From a checkpoint of a small image super-resolution model: arch edsr.
Rows from block 6, named by matrix and row number. Rows with one number belong to one channel. Each number is 128 + 24 x the weight over the matrix's rms, rounded and kept within 0 to 255. All counts start at 0.
# convs0: first 3x3 conv (model.blocks.6.convs.0.weight, 96x96x3x3), inputs 70-79, a 3x3 kernel for each
# convs1: second 3x3 conv (model.blocks.6.convs.1.weight, 96x96x3x3, transposed), outputs 70-79, a 3x3 kernel for each
convs0.19 [138 114 135 140 112 119 132 124 143  95 131 146  88 100  91 121 119  85 118 119 117 124 122 118 125 125 122 104 120 163  88  85 128  75  73 106 143 164 152 180 142  86 137 131 124 125 134 126 123 127 118 141 145 135 104 105 107 103 100 104 112 111 109 129 139 125 106 123 124 118 132 140 122 123 133 130 124 137 112 105  98 119 107 132 108  81 115 138 100 117]
convs0.20 [147 127 148 107  83 129 110 119 132  99  96 150 108 102 103  97  83 101 132 130 132 127 128 137 143 137 134 118 109 168  60  97 107  56 125 108  86 132 167 158 140 166 165 142 131 139 130 131 125 124 126  97 111 111 112 111 110 107 105 117 110 119 120 129 138 143 111 107 102 116 123 134 138  99 121 119 109 138 136 121 149 117 115 123 120 152 123 135 153 174]
convs0.21 [145 126 144 127 115 135 142 123 142 139 133 136 135 137 136 124 131 137 143 139 134 140 137 132 139 133 131 133 101 115 135 119 128 131 161 152 113 123 174 127 105 130 153 160 135 127 135 147 132 145 144 122 124 121 136 141 135 139 141 136 132 130 128 120 117 117 129 128 117 122 130 126 132 118 130 133 121 130 116 122 125 115 105 120 113 121 123 106 131 145]
convs0.22 [153 133 126 128 107 125 143 123 121 136 117 109 123 115 112 121 112 123 124 120 119 114 115 127 122 116 124 120 117 123 108 121 117 148 134 124  77 125 154 142 122 112 113 114 117 140 131 135 127 128 137 127 129 130 123 125 134 121 121 127 123 127 135 154 146 143 147 145 138 141 142 129 114 116 123 109 104 126 107  96 124 155 141 131 148 143 128 130 130 124]
convs0.23 [113 116 133 126 109 116 139 133 148  73  91 116  90  95 119 117 117 121 129 133 125 122 124 122 118 122 120  56  47  89  92  96  89 110  73 104 106 124  84 100  97  49 158 172 157 118 121 116 116 113 108 124 133 127 112 109 110 107 105 107 109 108 106 145 123 116 126 130 130 128 134 137 125 114 137 123 109 135 132 112 120 101  93 115  61  79 125 112  90 129]
convs0.24 [121 133 140 144 156 142 120  92 119 129 122 121 126 129 116 108 112 102 126 106 114 111 102 128 114 104 147 130 146  50 186 142  75 124 108  71   0 103 166 145  78 239 119 105 112 121 127 139 154 126 124 128 136 143 115 112 111 112 115 120 113 115 118 136 140 128 170 168 117 149 136  98 104 130 107  96 140 104 122 138 150 178  97 150 175 155 130 177 127 171]
convs0.25 [154 151 131 140 129 133 130 132 122 142 201 150 121 142 141 114 132 122 119 109 117 113 102 128 118 129 150 139 149 141 138 135 143 154 146 118 122 145 250 126  94 150  94  84  84 125 138 148 104 125 132 128 150 140 120 119 124 115 114 117 118 116 121 158 170 145 148 139 109 150 153 118 123 104 119 113 106 119 115 136 141 147 148 150 175 120 135 136 127 133]
convs0.26 [133 143 133 152 112 122 143 105 117  80 131  76  81 117 129 127 116 128 127 108 116 121  93 115 114 119 113 145 195 160 133 115 138 160  62  85 175 145 124 222 161 170   0  18   0 125 113 131 138 106 131 131 114 130 112 115 114 113 114 116 112 116 115 137 153 115  75  99  76 100 108 117 149 175 182 132 116 163 137 120 138 103 155  76  96  80 101 168  75 119]
convs0.27 [177 139 147 135 119 140 150 124 140 143 113 108 114 112 112 118 110 112 132 133 132 131 137 135 132 131 131 107 115 105 129 118 107 116 143 136 186 168 171 159 143 120 100 106  90 118 124 130 119 129 131 122 129 125 129 126 129 136 137 134 128 131 128 118 117 129 116 123 132 127 127 123 130 119 131 141 118 134 119 114 133 126 118 111 124 126  93  99 129 113]
convs0.28 [126 131 111 128 119 112 120 105 109 105 161 151 116 131 147 134 135 129 131 129 131 123 130 136 134 133 139 124  98 134 125 118 112 130 149 128 116 125 164 110 109 121 110  95 104 122 125 119 113 120 119 124 126 123 126 121 125 122 119 119 121 119 123 140 133 131 128 125 118 120 120 111 126 116 107 127 130 124 111  99 116 147 143 158 142 151 138 123 127 115]
convs0.29 [125 131 121 119 145 128 117 136 129 158 149 149 143 138 152 150 146 141 122 119 120 132 125 115 121 117 115 103 120 117 140 134  84 164 122  78 133 121 113 124 127 138 119 121 132 111 116 116 125 128 123 124 120 137 105 109 105 108 111 110 109 112 112 111 103 121 103 107 107 138 135 134 133 136 141 142 153 130 145 160 139 124 116 113 126 114  97 125 154 137]
convs0.30 [127 120 120 145 110 103 136 117 120 155 139 131 148 128 126 114 120 122 128 129 130 122 126 137 133 134 136 117 108 111 130 136 123 138 135 136 115  98 140 116  89  57 154 160 150 133 136 138 133 137 137 138 140 143 148 143 146 149 148 148 149 144 149 146 153 153 143 144 139 142 150 139 112 112 103 105 106 115 116 111 124 143 150 140 140 163 151 133 148 124]
convs0.31 [145 118 122 153 147 127 112 105 123 135 148 184 104 125 150 119 109 136 122 114 130 128 117 140 115 130 144 238 146 158  65  43 223 119 140  44 177 131 131  51  95  74   0   0   0 130 128 145 114 118 119 136 147 138 117 113 117 112 110 118 115 109 119 123 136 145  65  49  82 125 103 102 125 107 138 138  95 104 128 114  97  84 167 129  97 102 161 170 144 112]
convs0.32 [152 125 142 111  90 131 137 121 139 120 116 120 112 107 111  89  86 101 124 129 131 124 132 132 123 125 126 148 145 143 122 100 151 103 121 147 171 157 124 127 124 100 163 166 153 119 128 125 124 131 130 127 126 117 143 150 145 144 150 147 142 148 147 112  88 119 119  90 106 144 136 140 135 124 128 128 118 121 114 111 123 103 110 110 107 125 107 101 140 122]
convs0.33 [124 120 123 163 114 137 156 120 145 119 121 119 137 136 130 102 129 131 121 118 119 111 116 125 118 120 127 125 103 101 123 121 128 127 106 137 162 163 179 101  63  68 168 215 212 130 135 150 114 118 139 131 140 129 149 147 146 142 148 149 147 147 146 132 142 132 127 144 135 162 157 140 125 108 122 131 114 126 146 127 136 132 152 135 111 135 147 114 127 124]
convs0.34 [135 130 144 144 135 132 141 141 143 117 114 112 111 122 121 107 114 126 127 121 134 133 135 130 137 132 128 135 120 141 110 133 145  98  99 120 181 146  90 142 176 142  69  97  89 101 133 139 119 140 138 125 141 130 131 130 136 131 141 137 125 134 133  94  67 133  99  84 112 124 121 124 169 145 143 177 145 144 141 160 166  83 136 134 115 137 119 120 126 132]
convs0.35 [ 84 156 118 124 123 115  96 142 112 179 142 129 173 147 129 133 143 132 123 125 125 122  96 111 120 100 115 150 153 118 144 255 121  94 167 140  72 136 221 139 135 148 183 120 128 136 125 124 139 117 120 129 114 126 112 114 116 114 112 116 112 110 113 145 115 122 138 124 137 125 124 128 114 145 131  98 142 127 155 171 150 195 121 107 145  84 119 146  98 141]
convs0.36 [165 122 121 143 100 111 157 117 116 113 125 106 117 119 120 131 135 139 119 122 121 115 115 124 121 121 121 140 130 125 121 128 123 141 131 135 124 142 152 154 147 133  93 103 121 143 127 127 126 122 129 127 126 129 138 138 143 137 135 142 139 135 133 163 175 152 130 146 138 130 134 125 118 109 115 116 110 114 108  95 110 148 135 129 146 125 123 129 119 108]
convs0.37 [121 114 111 120 117 127 130 113 134 112 119 122 114 122 124 114 126 117 123 119 119 114 117 128 122 125 133 115 107 139 158 118 170 125 155 123 131 140 177 110 116 147 124 114 120 137 136 132 112 136 138 129 140 134 119 124 124 116 115 117 116 118 123 123 148 146 135 140 137 124 125 108 135 106 113 135 118 126 133 133 144 130 150 139 167 146 144 120 133 111]
convs0.38 [140 126 122 124 101 112 140 125 126  88 114 101  86 110 104 134 135 120 118 114 115 110 112 119 122 115 118  97 105 114  98 100  99 128 125 117 100 125 149 131 124 132 139 130 133 136 129 122 125 126 124 127 126 127 111 117 115 117 114 116 115 116 120 148 150 143 142 137 124 146 144 122 141 121 129 119 114 118 134 119 134 160 151 131 153 139 124 133 126 129]
convs0.39 [125 142 134 141 129 138 114 137 128 105  91 115 108 106  87 134 127 111 127 125 127 126 122 125 133 126 124  88 122 119 104  96 118 115 114  90 157 115 142 112  61  69 143 149 149 124 124 133 111 118 136 112 125 122 114 114 113 110 108 109 113 102 103 158 152 146 129 135 126 134 151 149 141 132 132 153 126 121 152 124 132 136 137 126 133 128 124 117 127 111]
convs0.40 [147 120 109 128 100 106 143 107 112 137 137 107 135 144 111  87 119 115 125 120 127 118 137 136 127 142 135 143 117 139 134 109 144 168 120 162 107 137 149 120 166 165 149 166 166 121 136 136 115 141 146 115 134 120 116 115 115 111 119 122 114 117 122 115 127 143 138 144 115 124 146 114 129 116 104 136 113 111 131 109 125 115 133 140 129 142 132 124 169 144]
convs0.41 [140 124 111 117  97  97 140 109 100 147 154 134 138 143 147 134 144 145 125 127 127 125 130 133 133 132 136 137 132 155 128 114 145 159 144 162 107 154 176 129 145 156  92  95  91 132 124 127 112 122 132 119 117 117 145 149 152 149 152 155 152 154 154 134 134 138 129 135 132 121 128 111 110 103 100 100  95 106  83  78 104 151 137 134 166 144 136 144 132 128]
convs0.42 [134 121 102  86  92 112 111 102 137 103 145 150 122 141 133 192 167 147 108 123 119 101 119 124 109 112 119 104 132 182 148 139 146 187 182 154 128 116 152 161 158 128 156 154 162 138 136 122 116 123 123 120 123 119 113 114 111 110 112 114 107 112 115 152 162 157 151 156 132 154 160 129 132 134 120 137 147 136 156 151 167 159 146 164 167 160 134 120 185 157]
convs0.43 [131 120 118 121 118 130 133 126 135 150 132 109 138 137 108 141 134 109 128 127 124 129 127 124 129 128 126 163 132 125 174 139 127 162 162 128 136 135 166 167 152 154  94 102 104 124 125 117 113 125 126 114 119 114 139 137 133 133 139 140 125 128 131 134 129 112 121 125 112 109 109 107 129 117 116 131 127 128 130 122 134 136 121 117 129 128 127 120 123 125]
convs0.44 [160 136 121 153 121 127 138 114 123 101 125 127 114 118 136 113 124 113 123 116 126 111 115 136 124 136 143 115 156 167 105 106 155 156  98 143 149 158 206 165 133 128  98 123 123 127 132 131 112 121 134 118 135 130 143 146 151 140 140 146 140 141 143 147 157 153 126 125 113 122 136 111 132 122 121 142 114 126 154 123 144 116 163 142 122 137 132 115 135 109]
convs0.45 [145 119 121 150 133 139 138 103 131 144 122 110 120 129 134  78 122 118 129 124 132 133 142 139 134 147 141 152 173 148 150 129 163 163 140 155 137 176 215 100 155 190 127 159 163 120 131 144 113 133 142 116 134 137 145 145 140 145 146 147 144 146 146 113 155 139 124 127 108 131 115  94 112 110 115 130 122 121 146 149 146 121 136 149 162  98 137 141 121 118]
convs0.46 [112 131 116 135 127 107 100 133 119 131 102 102 134 120 118 124 115 119 118 126 144 106 110 139 129 135 138 126  89 162 234 190  54 209 155 129 109  67  63 136 146 139 155 168 185 116 108 122 137 122 143 123 124 135 113 116 119 108 113 112 109 111 111 135 125 128 154 145 140  91 108 116 120 151 135 101 117 105 136 146 107 144 136 108 118  94 102 114 105  96]
convs0.47 [148 124 104 145 116 108 135 129 124 118 131 121 118 121 115 143 136 123 121 120 122 121 116 126 126 125 127 136 125 117 148 119 109 172 162 141  74 105 163 150 157 132 110 108 133 128 128 121 116 120 128 123 133 135 124 131 136 131 135 135 125 128 126 159 165 155 134 142 128 137 149 132 130 125 127 127 124 113 129 121 133 149 131 129 156 132 127 125 126 108]
convs0.48 [142 111 111 123 100 106 131 118 117  99 111 111 102 116 110 119 122 114 123 125 122 118 122 125 122 125 120  98 106 118 121  88 109 139 144 119  86 121 164 176 166 150 148 147 154 124 128 129 117 127 128 120 129 125 111 111 116 129 131 139 116 107 113 153 148 135 151 147 132 147 147 135 134 129 133 130 127 131 124 109 130 151 139 135 142 135 138 125 122 128]
convs0.49 [158 136 108 140 120 102 148 142 134 176 176 132 128 108 101 167 111 124 115 120 120 113 116 119 121 119 121 144 138 140 159  98 113 147 138 115 171 123 114 162 139 106 142 172 181 146 126 118 131 118 117 145 134 134 141 143 143 144 148 145 143 142 137 143 141 128 129 140 130 127 134 136 122 118 131 130 135 148 116 121 134 116 113 113 128 146 110 112 125  74]
convs0.50 [161 128 127 125 120 130 137 131 137 113 131 139 104 141 138 137 145 146 128 124 124 120 125 126 127 128 122 158 133 137 146 127 140 115 153 138 153 153 196 176 175 173  95 100  94 143 142 131 123 130 131 131 137 131 138 139 139 134 135 137 131 134 130 134 147 146 121 129 114 109 115 102 146 124 123 133 127 131 137 127 145 128 110 117 156 139 131 120 127 129]
convs0.51 [157 126 126 136 108 111 151 111 105 107 127 111 101 109 113 153 138 124 117 116 120 120 123 122 124 121 121 126 127 142 120 100 126 127 135 119 132 144 147 153 146 154  55  56  49 138 132 131 131 133 131 140 137 134 137 140 145 139 140 139 140 144 149 142 131 133 137 130 130 138 131 123 123 107 103 115 109 116  96  99 120 152 127 121 160 131 123 122 105 112]
convs0.52 [121 147 144 119 146 156 115 140  87 154 115 128 120 134 141  78 122  32 113 128 143 140 124 124 146 111 113 109 182  29 158 235  44  92  49  52  34 113 145 138 145 199  97  66  70 117 105 127 144 115 128 134 111 119 135 135 138 138 136 139 141 140 138 147 122 125 165 165 147  95 123  87 102 138 120 100 136  88  79 125 120 142  78 116 173  53  82 132 102 140]
convs0.53 [157 139 116 144 123 115 152 125 124 141 142 103 156 154 121  82 115 118 121 118 120 119 125 121 123 125 122 139 101 122 127  97 138 157 122 161 116 116 119 136 147 172 183 195 193 122 140 133 117 145 146 122 138 122 106 105 112 103 112 114 107 115 116 114 110 131 140 124 120 110 123 112 134 127 117 139 125 116 127 116 119  88 116 132 108 145 124 121 156 121]
convs0.54 [139 108 104 124  98 107 133 114 114  94 110 108 101 114 116 128 119 120 120 120 121 118 123 124 123 124 123 115 108 116 115 110 107 135 145 113 107 130 174 176 163 151 135 138 151 132 131 129 118 128 133 126 130 134 108 114 112 129 137 138 125 130 136 160 159 146 151 147 135 140 148 135 129 123 117 122 118 119 121 112 125 144 129 135 147 142 137 121 127 119]
convs0.55 [142 115 118 178 137 132 157 118 131 131 103 119 174 153 160  64  70  96 123 123 126 119 129 126 121 146 128 127 101  99 171 120 157 108  80 136 148 107  98 127 160 134 104 139 152 104 122 140 121 123 137 127 143 146 114 112 111 109 111 113 109 119 113 114 115 136 130 138 150  96 105 114 138 146 129 161 125 108 141 125 113  68 133 120  74 112 158 107 118 124]
convs0.56 [112 144 144 102 104 121 118 133 140 100 115 108 110  97  96 111  85 101 140 141 136 134 140 136 143 137 132  69  96 117 115  73  63 118 172 111 124 134 213 252 182 151  94  82  36 111 120 120 106 118 130 118 125 126 143 140 136 140 141 135 129 133 127 156 122 106 130 134 127  77 112 126 146 157 140 145 151 133 123 112 119 125 103  99  99 110 102  86 107  98]
convs1.19 [132 136 137 128 148 148 102 113 125 181 129 130 161 153 162  84  97 129 143 145 139 141 137 134 148 141 142 113 112 171 122 106 184 106 115 113 146 142 147 133 130 150  88  76  63 145 149 161 150 156 163 135 146 144 156 156 156 153 156 159 160 160 155 135 126 127 129 110 115 138 119 127 111 118 132 125 140 148 121 127 146 120 138 141 150 134 135 126 142 150]
convs1.20 [113 126 124  98 117 125  81 103 126 178 208 129 137 151 136  52 132 133 118 114 115 118 115 111 119 116 114 116 111  92 100  90 101  62 150  83 138 133 140 136 103 105 157  88  96 145 152 151 152 154 154 132 144 138 144 144 147 146 148 147 130 146 144 137 120 133 147 123 123 131 124 137 111 126 131 132 127 120 119 117 126  99 126 150 138 110 101 155 153 143]
convs1.21 [144 135 138 128 121 116 120 113 119 115 116 113 120 103 109 136 113  81 121 123 122 117 119 126 118 115 124 115 130 109  94 148 125 118 122 118 146 154 144 131 136 118 150 146 102 126 126 128 127 130 127 123 115 119 120 122 120 127 123 123 124 127 119 113 118 121 124 124 131 126 122 129 129 148 139 139 140 136 128 124 130 152 110 117 141 114 118 122 150 161]
convs1.22 [132 136 132 126 124 127 124 127 124 128 164 138 106 111 127 122 114 103 129 133 138 130 130 138 129 130 129 145 127 119  82  99 138  97 110 126 125 132 132 126 117 114 132 117 107 133 132 133 139 136 141 128 144 141 109 110 111 110 108 113 109 109 113 127 114 116 133 116 122 121 113 117 106  96 107 125 118 119 122 117 121 130 127 146 122 118 123 129 133 141]
convs1.23 [133 125 109 129 143 125 120 122 123 155 137 136 183 190 167 137 155 204 131 131 130 133 133 128 129 131 125 130 145 131 181 193 193 141 215 156 109 102 109 122 121 164  99  92 137 130 128 132 134 125 129 139 140 135 140 140 139 149 146 147 141 146 143 122 122 142 120 122 131 123 119 125  98  98  89 125 132 104 118 124 100 144 164 169 145 137 154 142 138 128]
convs1.24 [123 123 119 132 118 117 113 102  95  97 107  80 122  99 125 154 133  99 111 108 112 113 115 117 115 113 112 159 104 101 120  96  20 173  91  51 137 142 137  46 151 105 116 132 100 149 154 146 133 136 121 116 122 113 114 118 111 115 112 112 114 110 112 118 108 103 116 105 102 104 105 105 143 126 140 149 128 145 146 123 141 111 123 127 100 122 131 128 152 140]
convs1.25 [130 119 120 133 125 122 122 113 104 171 118 172 116  76 126 127  62 118 125 124 128 126 132 130 129 128 130 146 163 144 120  96 165 146 122 136 123 127 136 131 118  90 119 130  53 115 114 118 115 110 126 108 114 124 112 110 114 107 110 110 109 110 112 119  96 107 123  91 111 122  97 114 126 125 139 119 114 127 122 117 125  90  96 102 103 106 108 112 112 137]
convs1.26 [155 153 140 128 122  93 137 102 121 161 121 157  72  91 108 114  85  79 139 139 124 143 143 144 144 151 143 157 142 238 185  61 183  10  22 131 148 124 133  20 128  65   0  94  65 147 138 160 135 136 150 123 123 134 107 109 104 106 107 108 102 104 106 149 128 141 115 122 131 135 136 140 178 176 181 159 166 179 151 141 167  90  62 128 140 161 178 134 142 142]
convs1.27 [139 136 127 144 153 118 145 122 110 118 136 122 125  91 108 152 102  70 128 126 127 126 126 128 129 125 127 158 187 158 120 184 172 121 141 147 132 134 131 129 128 144 124 116 117 142 141 148 136 131 139 130 128 138 138 135 135 143 143 139 140 143 144 119 113 114 133 126 118 124 118 120 125 138 149 150 148 143 129 129 133 126  84 108 106 126 118 112 134 137]
convs1.28 [144 135 122 116 101 107  87  90  92 154 134 133 118 114 150  89 111 146 125 124 124 127 126 127 124 128 129 159  70 135 119  94  96 109  92 116 123 128 139 126 144 141 109 108 105 134 133 137 128 133 138 128 132 138 118 114 114 118 117 115 116 114 116 133 113 117 130 114 121 134 120 125  98  98 114 114 101 122 121 110 127 131 165 142 111 116 138 134 108 152]
convs1.29 [119 122 121 118 116 116 121 118 111 149 142 138 134 135 111 121 108  94 141 138 130 136 137 130 132 133 135 125 153 105 115 149  80 122 130  73 160 145 149 139 138 153 102 135 114 133 137 140 128 133 138 125 127 129 131 135 137 137 135 135 134 132 139 121 146 141 127 143 139 134 139 135 140 145 151 143 145 153 139 144 139 161 140 135 163 164 164 131 141 140]
convs1.30 [116 120 110 132 132 125 131 129 121 113 109 102 144 124 112 142 117 121 123 126 127 124 126 126 129 126 122 154 108 144 125 104 159 149 134 151 111 120 120 135 120 130 142 125 127 123 124 121 132 125 125 115 127 126 107 104 101 102 107 104 101 100 103 119 102 107 121  98 110 118 103 110 134 131 133 133 134 126 138 139 136 114 106 122 113  98 114 131 112 111]
convs1.31 [155 138 103 131 121 112 123 108 116 163 147 151 105 145 170 115 149 172 118 121 110 118 115 111 119 117 116 255  53 123  77 194 116  66 146  23 141 115 133 156 151 182   4  21  97 123 121 124 129 119 142 113 120 129 112 111 109 111 109 108 110 112 112 138 119 135 122 106 111 115 117 135 196 171 152 134 121 124 131 119 128  60  92 143 114 117 115 141 118 102]
convs1.32 [122 108 120 139 139 129 140 132 129 113 145 163 116 125 162 152 137 135 125 126 122 123 122 124 126 126 124  52 124 136  99 151 147 134 131 188 104  88  76 154 135 166 138 147 174 140 138 139 128 119 126 114 110 112 117 113 118 109 106 112 117 116 130 147 149 136 153 151 132 144 159 140 168 173 175 165 160 164 145 144 151 103 109 112  89 113 104 100 131 111]
convs1.33 [143 105 111 147 131 134 138 123 113 128  53 144 169  64  96 156 111 125 117 118 129 119 129 124 124 121 121 173 135 146 223 132 138 188 213 157  41  56  53 145 147 132 118  98 107 128 133 127 136 134 138 130 137 140 102 104 108 106 103 106 104 101 107 133 108 119 128 111 127 124 110 124 109 114 116 108 116 114 125 119 117 129 149 118 123 123 145 116 128 151]
convs1.34 [140 107 118 121  99  89 121 106 103 110 119 176 121 121 121 122 121 122 121 125 122 125 128 125 124 123 121 137 126 132 166 119 137  71  96 179 226 178 171  89 128 155  65  63 119 145 146 152 145 140 144 124 121 123 146 145 145 148 148 145 145 143 146 139 147 147 141 139 136 157 151 139 150 174 176 133 151 161 128 137 145 125 145 129 100 141 138 113 133 107]
convs1.35 [ 73 122  97 142 141 134 117 137 125 108 107  84 124 114  87 116  93  87 113 110 107  98 108 113  97  98  94  47  86 116  60  28 140 120  52  94  81  75  75 110 142 175 114  84 108 122 107 131 122 112 121 133 116 128  98  95 100  94  98 102  95  97  94 109 130 119 101 115 117 114 132 124 156 138 151 118  94 139 148 139 150 156 139 155 178 166 155 195 119 111]
convs1.36 [141 136 135 139 140 122 151 139 125 141 148 136 101 125 137 133 128 132 112 121 122 120 117 125 125 120 125 164 123 124 140 113 130 143 125 147 132 130 137 116  95  93 115 106 102 141 137 134 138 131 136 130 136 138 141 139 138 141 141 139 143 141 142 135 108 116 140 114 123 122 118 122 109 106 119 120 114 122 122 118 125 120 108 138 109 101 117 121 132 142]
convs1.37 [146 123 129 146 137 145 123 125 123 115  74 121 111  89 105 114 118 132 121 114 117 119 115 114 117 111 119  99  53 143  79  83  68  99 110 122  88  94  97 128  99  68 128  97  76 127 129 131 133 128 131 123 124 135 112 110 114 111 110 116 111 109 111 122 107 123 131 107 135 138 119 134 121 116 120 119 111 119 118 115 120 103 130 114 113 116 133 129 104 131]
convs1.38 [143 140 126 120 121 112 111 119 114 112 111 111  99 116 158 122 138 160 131 137 138 132 132 136 128 130 133 105  66  96  92  74  90  88 106 111 119 122 129 120 112 105 123 112 100 137 133 137 139 136 141 129 138 142 113 115 113 121 112 117 117 116 115 128 119 114 139 120 123 124 113 123 103  96 102 125 117 109 115 113 109 143 148 170 123 123 150 134 130 148]
convs1.39 [105 104 105 117 125 132 104 109 121 164 146 155 151 117 160 132 122 138 126 127 131 123 131 132 130 131 131 152 152 154 149 129 156 113 155 173 126 128 127 136 122 105 107  97  82 127 135 132 138 141 139 125 128 132 119 121 117 119 121 118 105 107 103 127 114 125 139 126 123 125 111 120 139 133 114 138 136 123 138 134 129 124 119 134 140 118 108 158 163 159]
convs1.40 [146 123 146 141 121 134 154 134 148 106  72  96 131  89  91 126 101  96 120 118 121 115 127 126 115 116 123 181  83 114 120  83 115 188  91 147  96  98 104 116 113 107 133 121 136 124 132 130 132 130 136 119 126 125 115 115 110 114 110 110 113 112 110 133 100 115 132 103 119 141 110 121 130 137 159 125 128 149 139 139 160 117 135 129 116 107 138 104  98 126]
convs1.41 [133 125 144 124 126 117 135 136 126 136 145 127 110 126 124 134 113 110 115 123 117 122 121 118 120 121 115 147 102  92 120  92 106 142 110 144 141 147 152 129 109  99 135 135 128 118 118 108 116 121 124 120 127 125  93  93  93  94  96  95  98  94  97 125  99 114 138 112 118 127 117 111 124 129 154 125 128 143 127 138 149 122 134 136 114 118 135 119 111 105]
convs1.42 [131 118 137 137 122 138 143 124 123  81  82  66 109 100 105 101 102 112 127 116 114 113 112 108 110 106 109  88  71  79  90  93 103  64  78 119  78  86  82 132  87  90 166 135 123 110 118 119 130 129 137 125 126 123 102 101 103 105 101 105 102 106 111 126 103 127 146 125 132 129 120 134 125 106 128 155 138 124 160 149 136 151 138 126 163 132 121 116 116 113]
convs1.43 [134 125 145 121 113 129 129 130 131 116 106  93 100 100  86  76  88  77 118 120 119 112 115 118 117 120 112 112 102  77  67  81 102  80  70  74 122 130 132 104  82  76 125 115  99 127 125 128 126 127 123 129 127 127 124 125 126 129 128 130 127 130 131 123 108 120 133 115 127 127 124 126 134 131 139 126 127 133 127 124 137 128 143 138 122 119 136 138 130 117]
convs1.44 [139 105 135 124 108 125 125 110 125 133 110 157 116  96 116 106 107 114 119 121 123 125 126 124 125 125 121 179 113 135 126 101 156 139  95 155 124 116 115 124 115 107 130 112  92 130 133 132 138 136 138 129 138 135 112 117 115 109 112 111 109 108 108 139 109 120 142 110 119 141 114 129 127 117 139 127 122 132 125 125 135 121 129 127 113 106 109 132 132 130]
convs1.45 [121 121 129 119 119 131 138 127 130 150  87 154 139  83  61 142 121  70 114 112 115 111 116 114 111 112 114 102 103  93 106 100  84 132  87 126 138 143 135 144 103  84 145 144 107 131 136 128 136 135 137 132 132 143 102  98  96  96  99 102 100  97  95 131  96 109 134  99 121 134 108 114 152 145 165 119 132 149 137 140 155 138 123  96 112 143 134 120 121 123]
convs1.46 [150 112 131 161 120 117 147 128 141  95 135 128  64  82  99 140 111  92 121 115 123 119 111 118 125 114 107 166 112  44 130  38   0  90 181 175  86  85  89  66  78 205 192 165 171 116 112 118 108 100 104 114 114 115 115 113 110 110 110 117 115 115 108 108  96 117 135 115 128 129 122 139 125 126 114 152 118  88 136 138 109 123  89  98 137 148 146 139 135 148]
convs1.47 [133 123 138 130 117 114 136 116 112 134 138 112 119 135 136 101 106 124 119 124 120 114 126 126 121 122 125 139  93  73  72  82 106 109  80 113 141 142 143 124 101 102 133 129 116 127 126 130 139 139 141 123 136 128 128 128 130 132 139 137 134 136 139 131 107 108 143 117 123 126 114 123 119 111 125 131 117 122 132 116 120 134 130 137 113  98 121 136 137 143]
convs1.48 [128 134 131 126 129 119 122 125 118 114 120 108  98 109 120 107 139 136 125 126 125 123 125 128 121 125 126  98  61 107  75  71  96  92 107 115 128 132 137 121  91  87 132 108 100 143 144 142 142 144 149 129 143 138 140 138 139 141 142 142 143 143 142 133 115 118 141 120 122 124 114 121 107 101 110 133 130 124 127 123 128 132 134 146 123 111 129 130 125 136]
convs1.49 [130 109 130 142 120 122 162 135 117  88 190 100 129 177 132  97  42  89 124 123 125 126 130 122 128 127 122 143  95 133 107 109 159 120  86 175 149 140 137 134 123 151 144 133 196 130 139 144 136 137 139 128 132 129 114 110 109 109 108 102 110 111 104 109 103 116 132 112 121 124 118 127 135 142 151 165 149 150 143 135 135 133  96 179  87  73 112 140 136 109]
convs1.50 [132 125 135 132 116 125 131 113 116 131 114  97 131 121 125 123 145 139 114 116 115 113 115 115 117 117 111 119  98 108  93  88 117  97 104 107 126 129 138 100  63  47 125  82  70 138 145 141 141 145 140 139 141 133 141 142 137 141 141 139 142 141 141 123 102 118 135 110 117 127 115 123 120 126 133 136 127 130 133 121 124 124 141 141 125 119 126 146 143 139]
convs1.51 [132 138 129 126 126 107 136 134 116 154 156  98 103 140 139 118 117 135 118 121 116 118 118 121 121 122 119 155 117 127 141 128 122 142 138 143 127 134 135 108 100  82 110 105  97 145 136 134 142 135 135 139 143 137 129 134 134 134 135 132 137 140 134 132 117 114 143 125 120 124 120 112 127 129 140 134 132 147 132 131 137 124 142 152 117 121 138 128 130 143]
convs1.52 [101 142 110 127 133  98 109 103  92 155 152 186  55 118 141 154 172 112 126 130 125 125 123 115 131 118 112 107 255 234 155   0  48 199  75  98 133 122 130  79 108  85 108 104 144 145 144 157 131 137 130 128 127 130 138 139 137 142 139 135 139 138 141 121 139 121 108 118 125 125 127 137 125 118 114 127 109 102 126 110  87  70 109  75 148 153 107 120 165 201]
convs1.53 [149 121 135 136 117 112 142 127 123 120 117 144 113  85 105 142 105 109 120 122 121 124 126 123 123 126 125 173  74 132 128  85  96 200 118 171  92  95  99  99 106  95 145 129 142 130 131 132 128 126 122 124 128 119 147 150 146 149 150 146 149 145 151 136 101 124 152 116 133 153 126 138 118 129 133 121 127 134 131 136 131 124 138 127 121 109 124 100 108 113]
convs1.54 [129 131 126 124 129 124 123 125 129 114 144 123  92 116 133  98 117 132 125 127 133 122 125 131 123 124 127 125  92 118  91  67 102 107 105 118 133 138 136 119 101  96 125 116 106 138 135 137 142 140 141 127 137 136 131 138 136 139 138 143 140 141 142 136 109 113 139 115 123 123 118 123 112 106 111 125 116 118 121 119 118 124 125 144 114 114 127 128 134 146]
convs1.55 [156 117 136 187 138 133 151 106 103 122 104 184 108  91  71 119 148 109 125 132 129 121 127 132 123 124 130 255 133 180 151 104  55 230 131 142  93  89  89 105 124 158  94  96 154 138 133 134 127 121 125 126 126 131 122 118 126 121 126 124 120 119 120 143 131 133 120 115 123 135 119 126 148 158 117 145 133 116 118 127 117  93 115 100  90 152 138 160 156 128]
convs1.56 [126 142 148 119 115 114 119 128 128 212 163 170 149 126 133 133 131 141 121 122 120 119 122 124 120 121 122 130 179 186  98 156 164 111 134 152 119 117 140  57  86  89 101 145  99 138 132 133 134 129 131 126 122 133 141 140 138 140 141 141 137 138 141 134 129 135 155 141 139 149 143 132 111 130 120 132 134 114 119 125 114 113 136 116  90 119 144 116 125 148]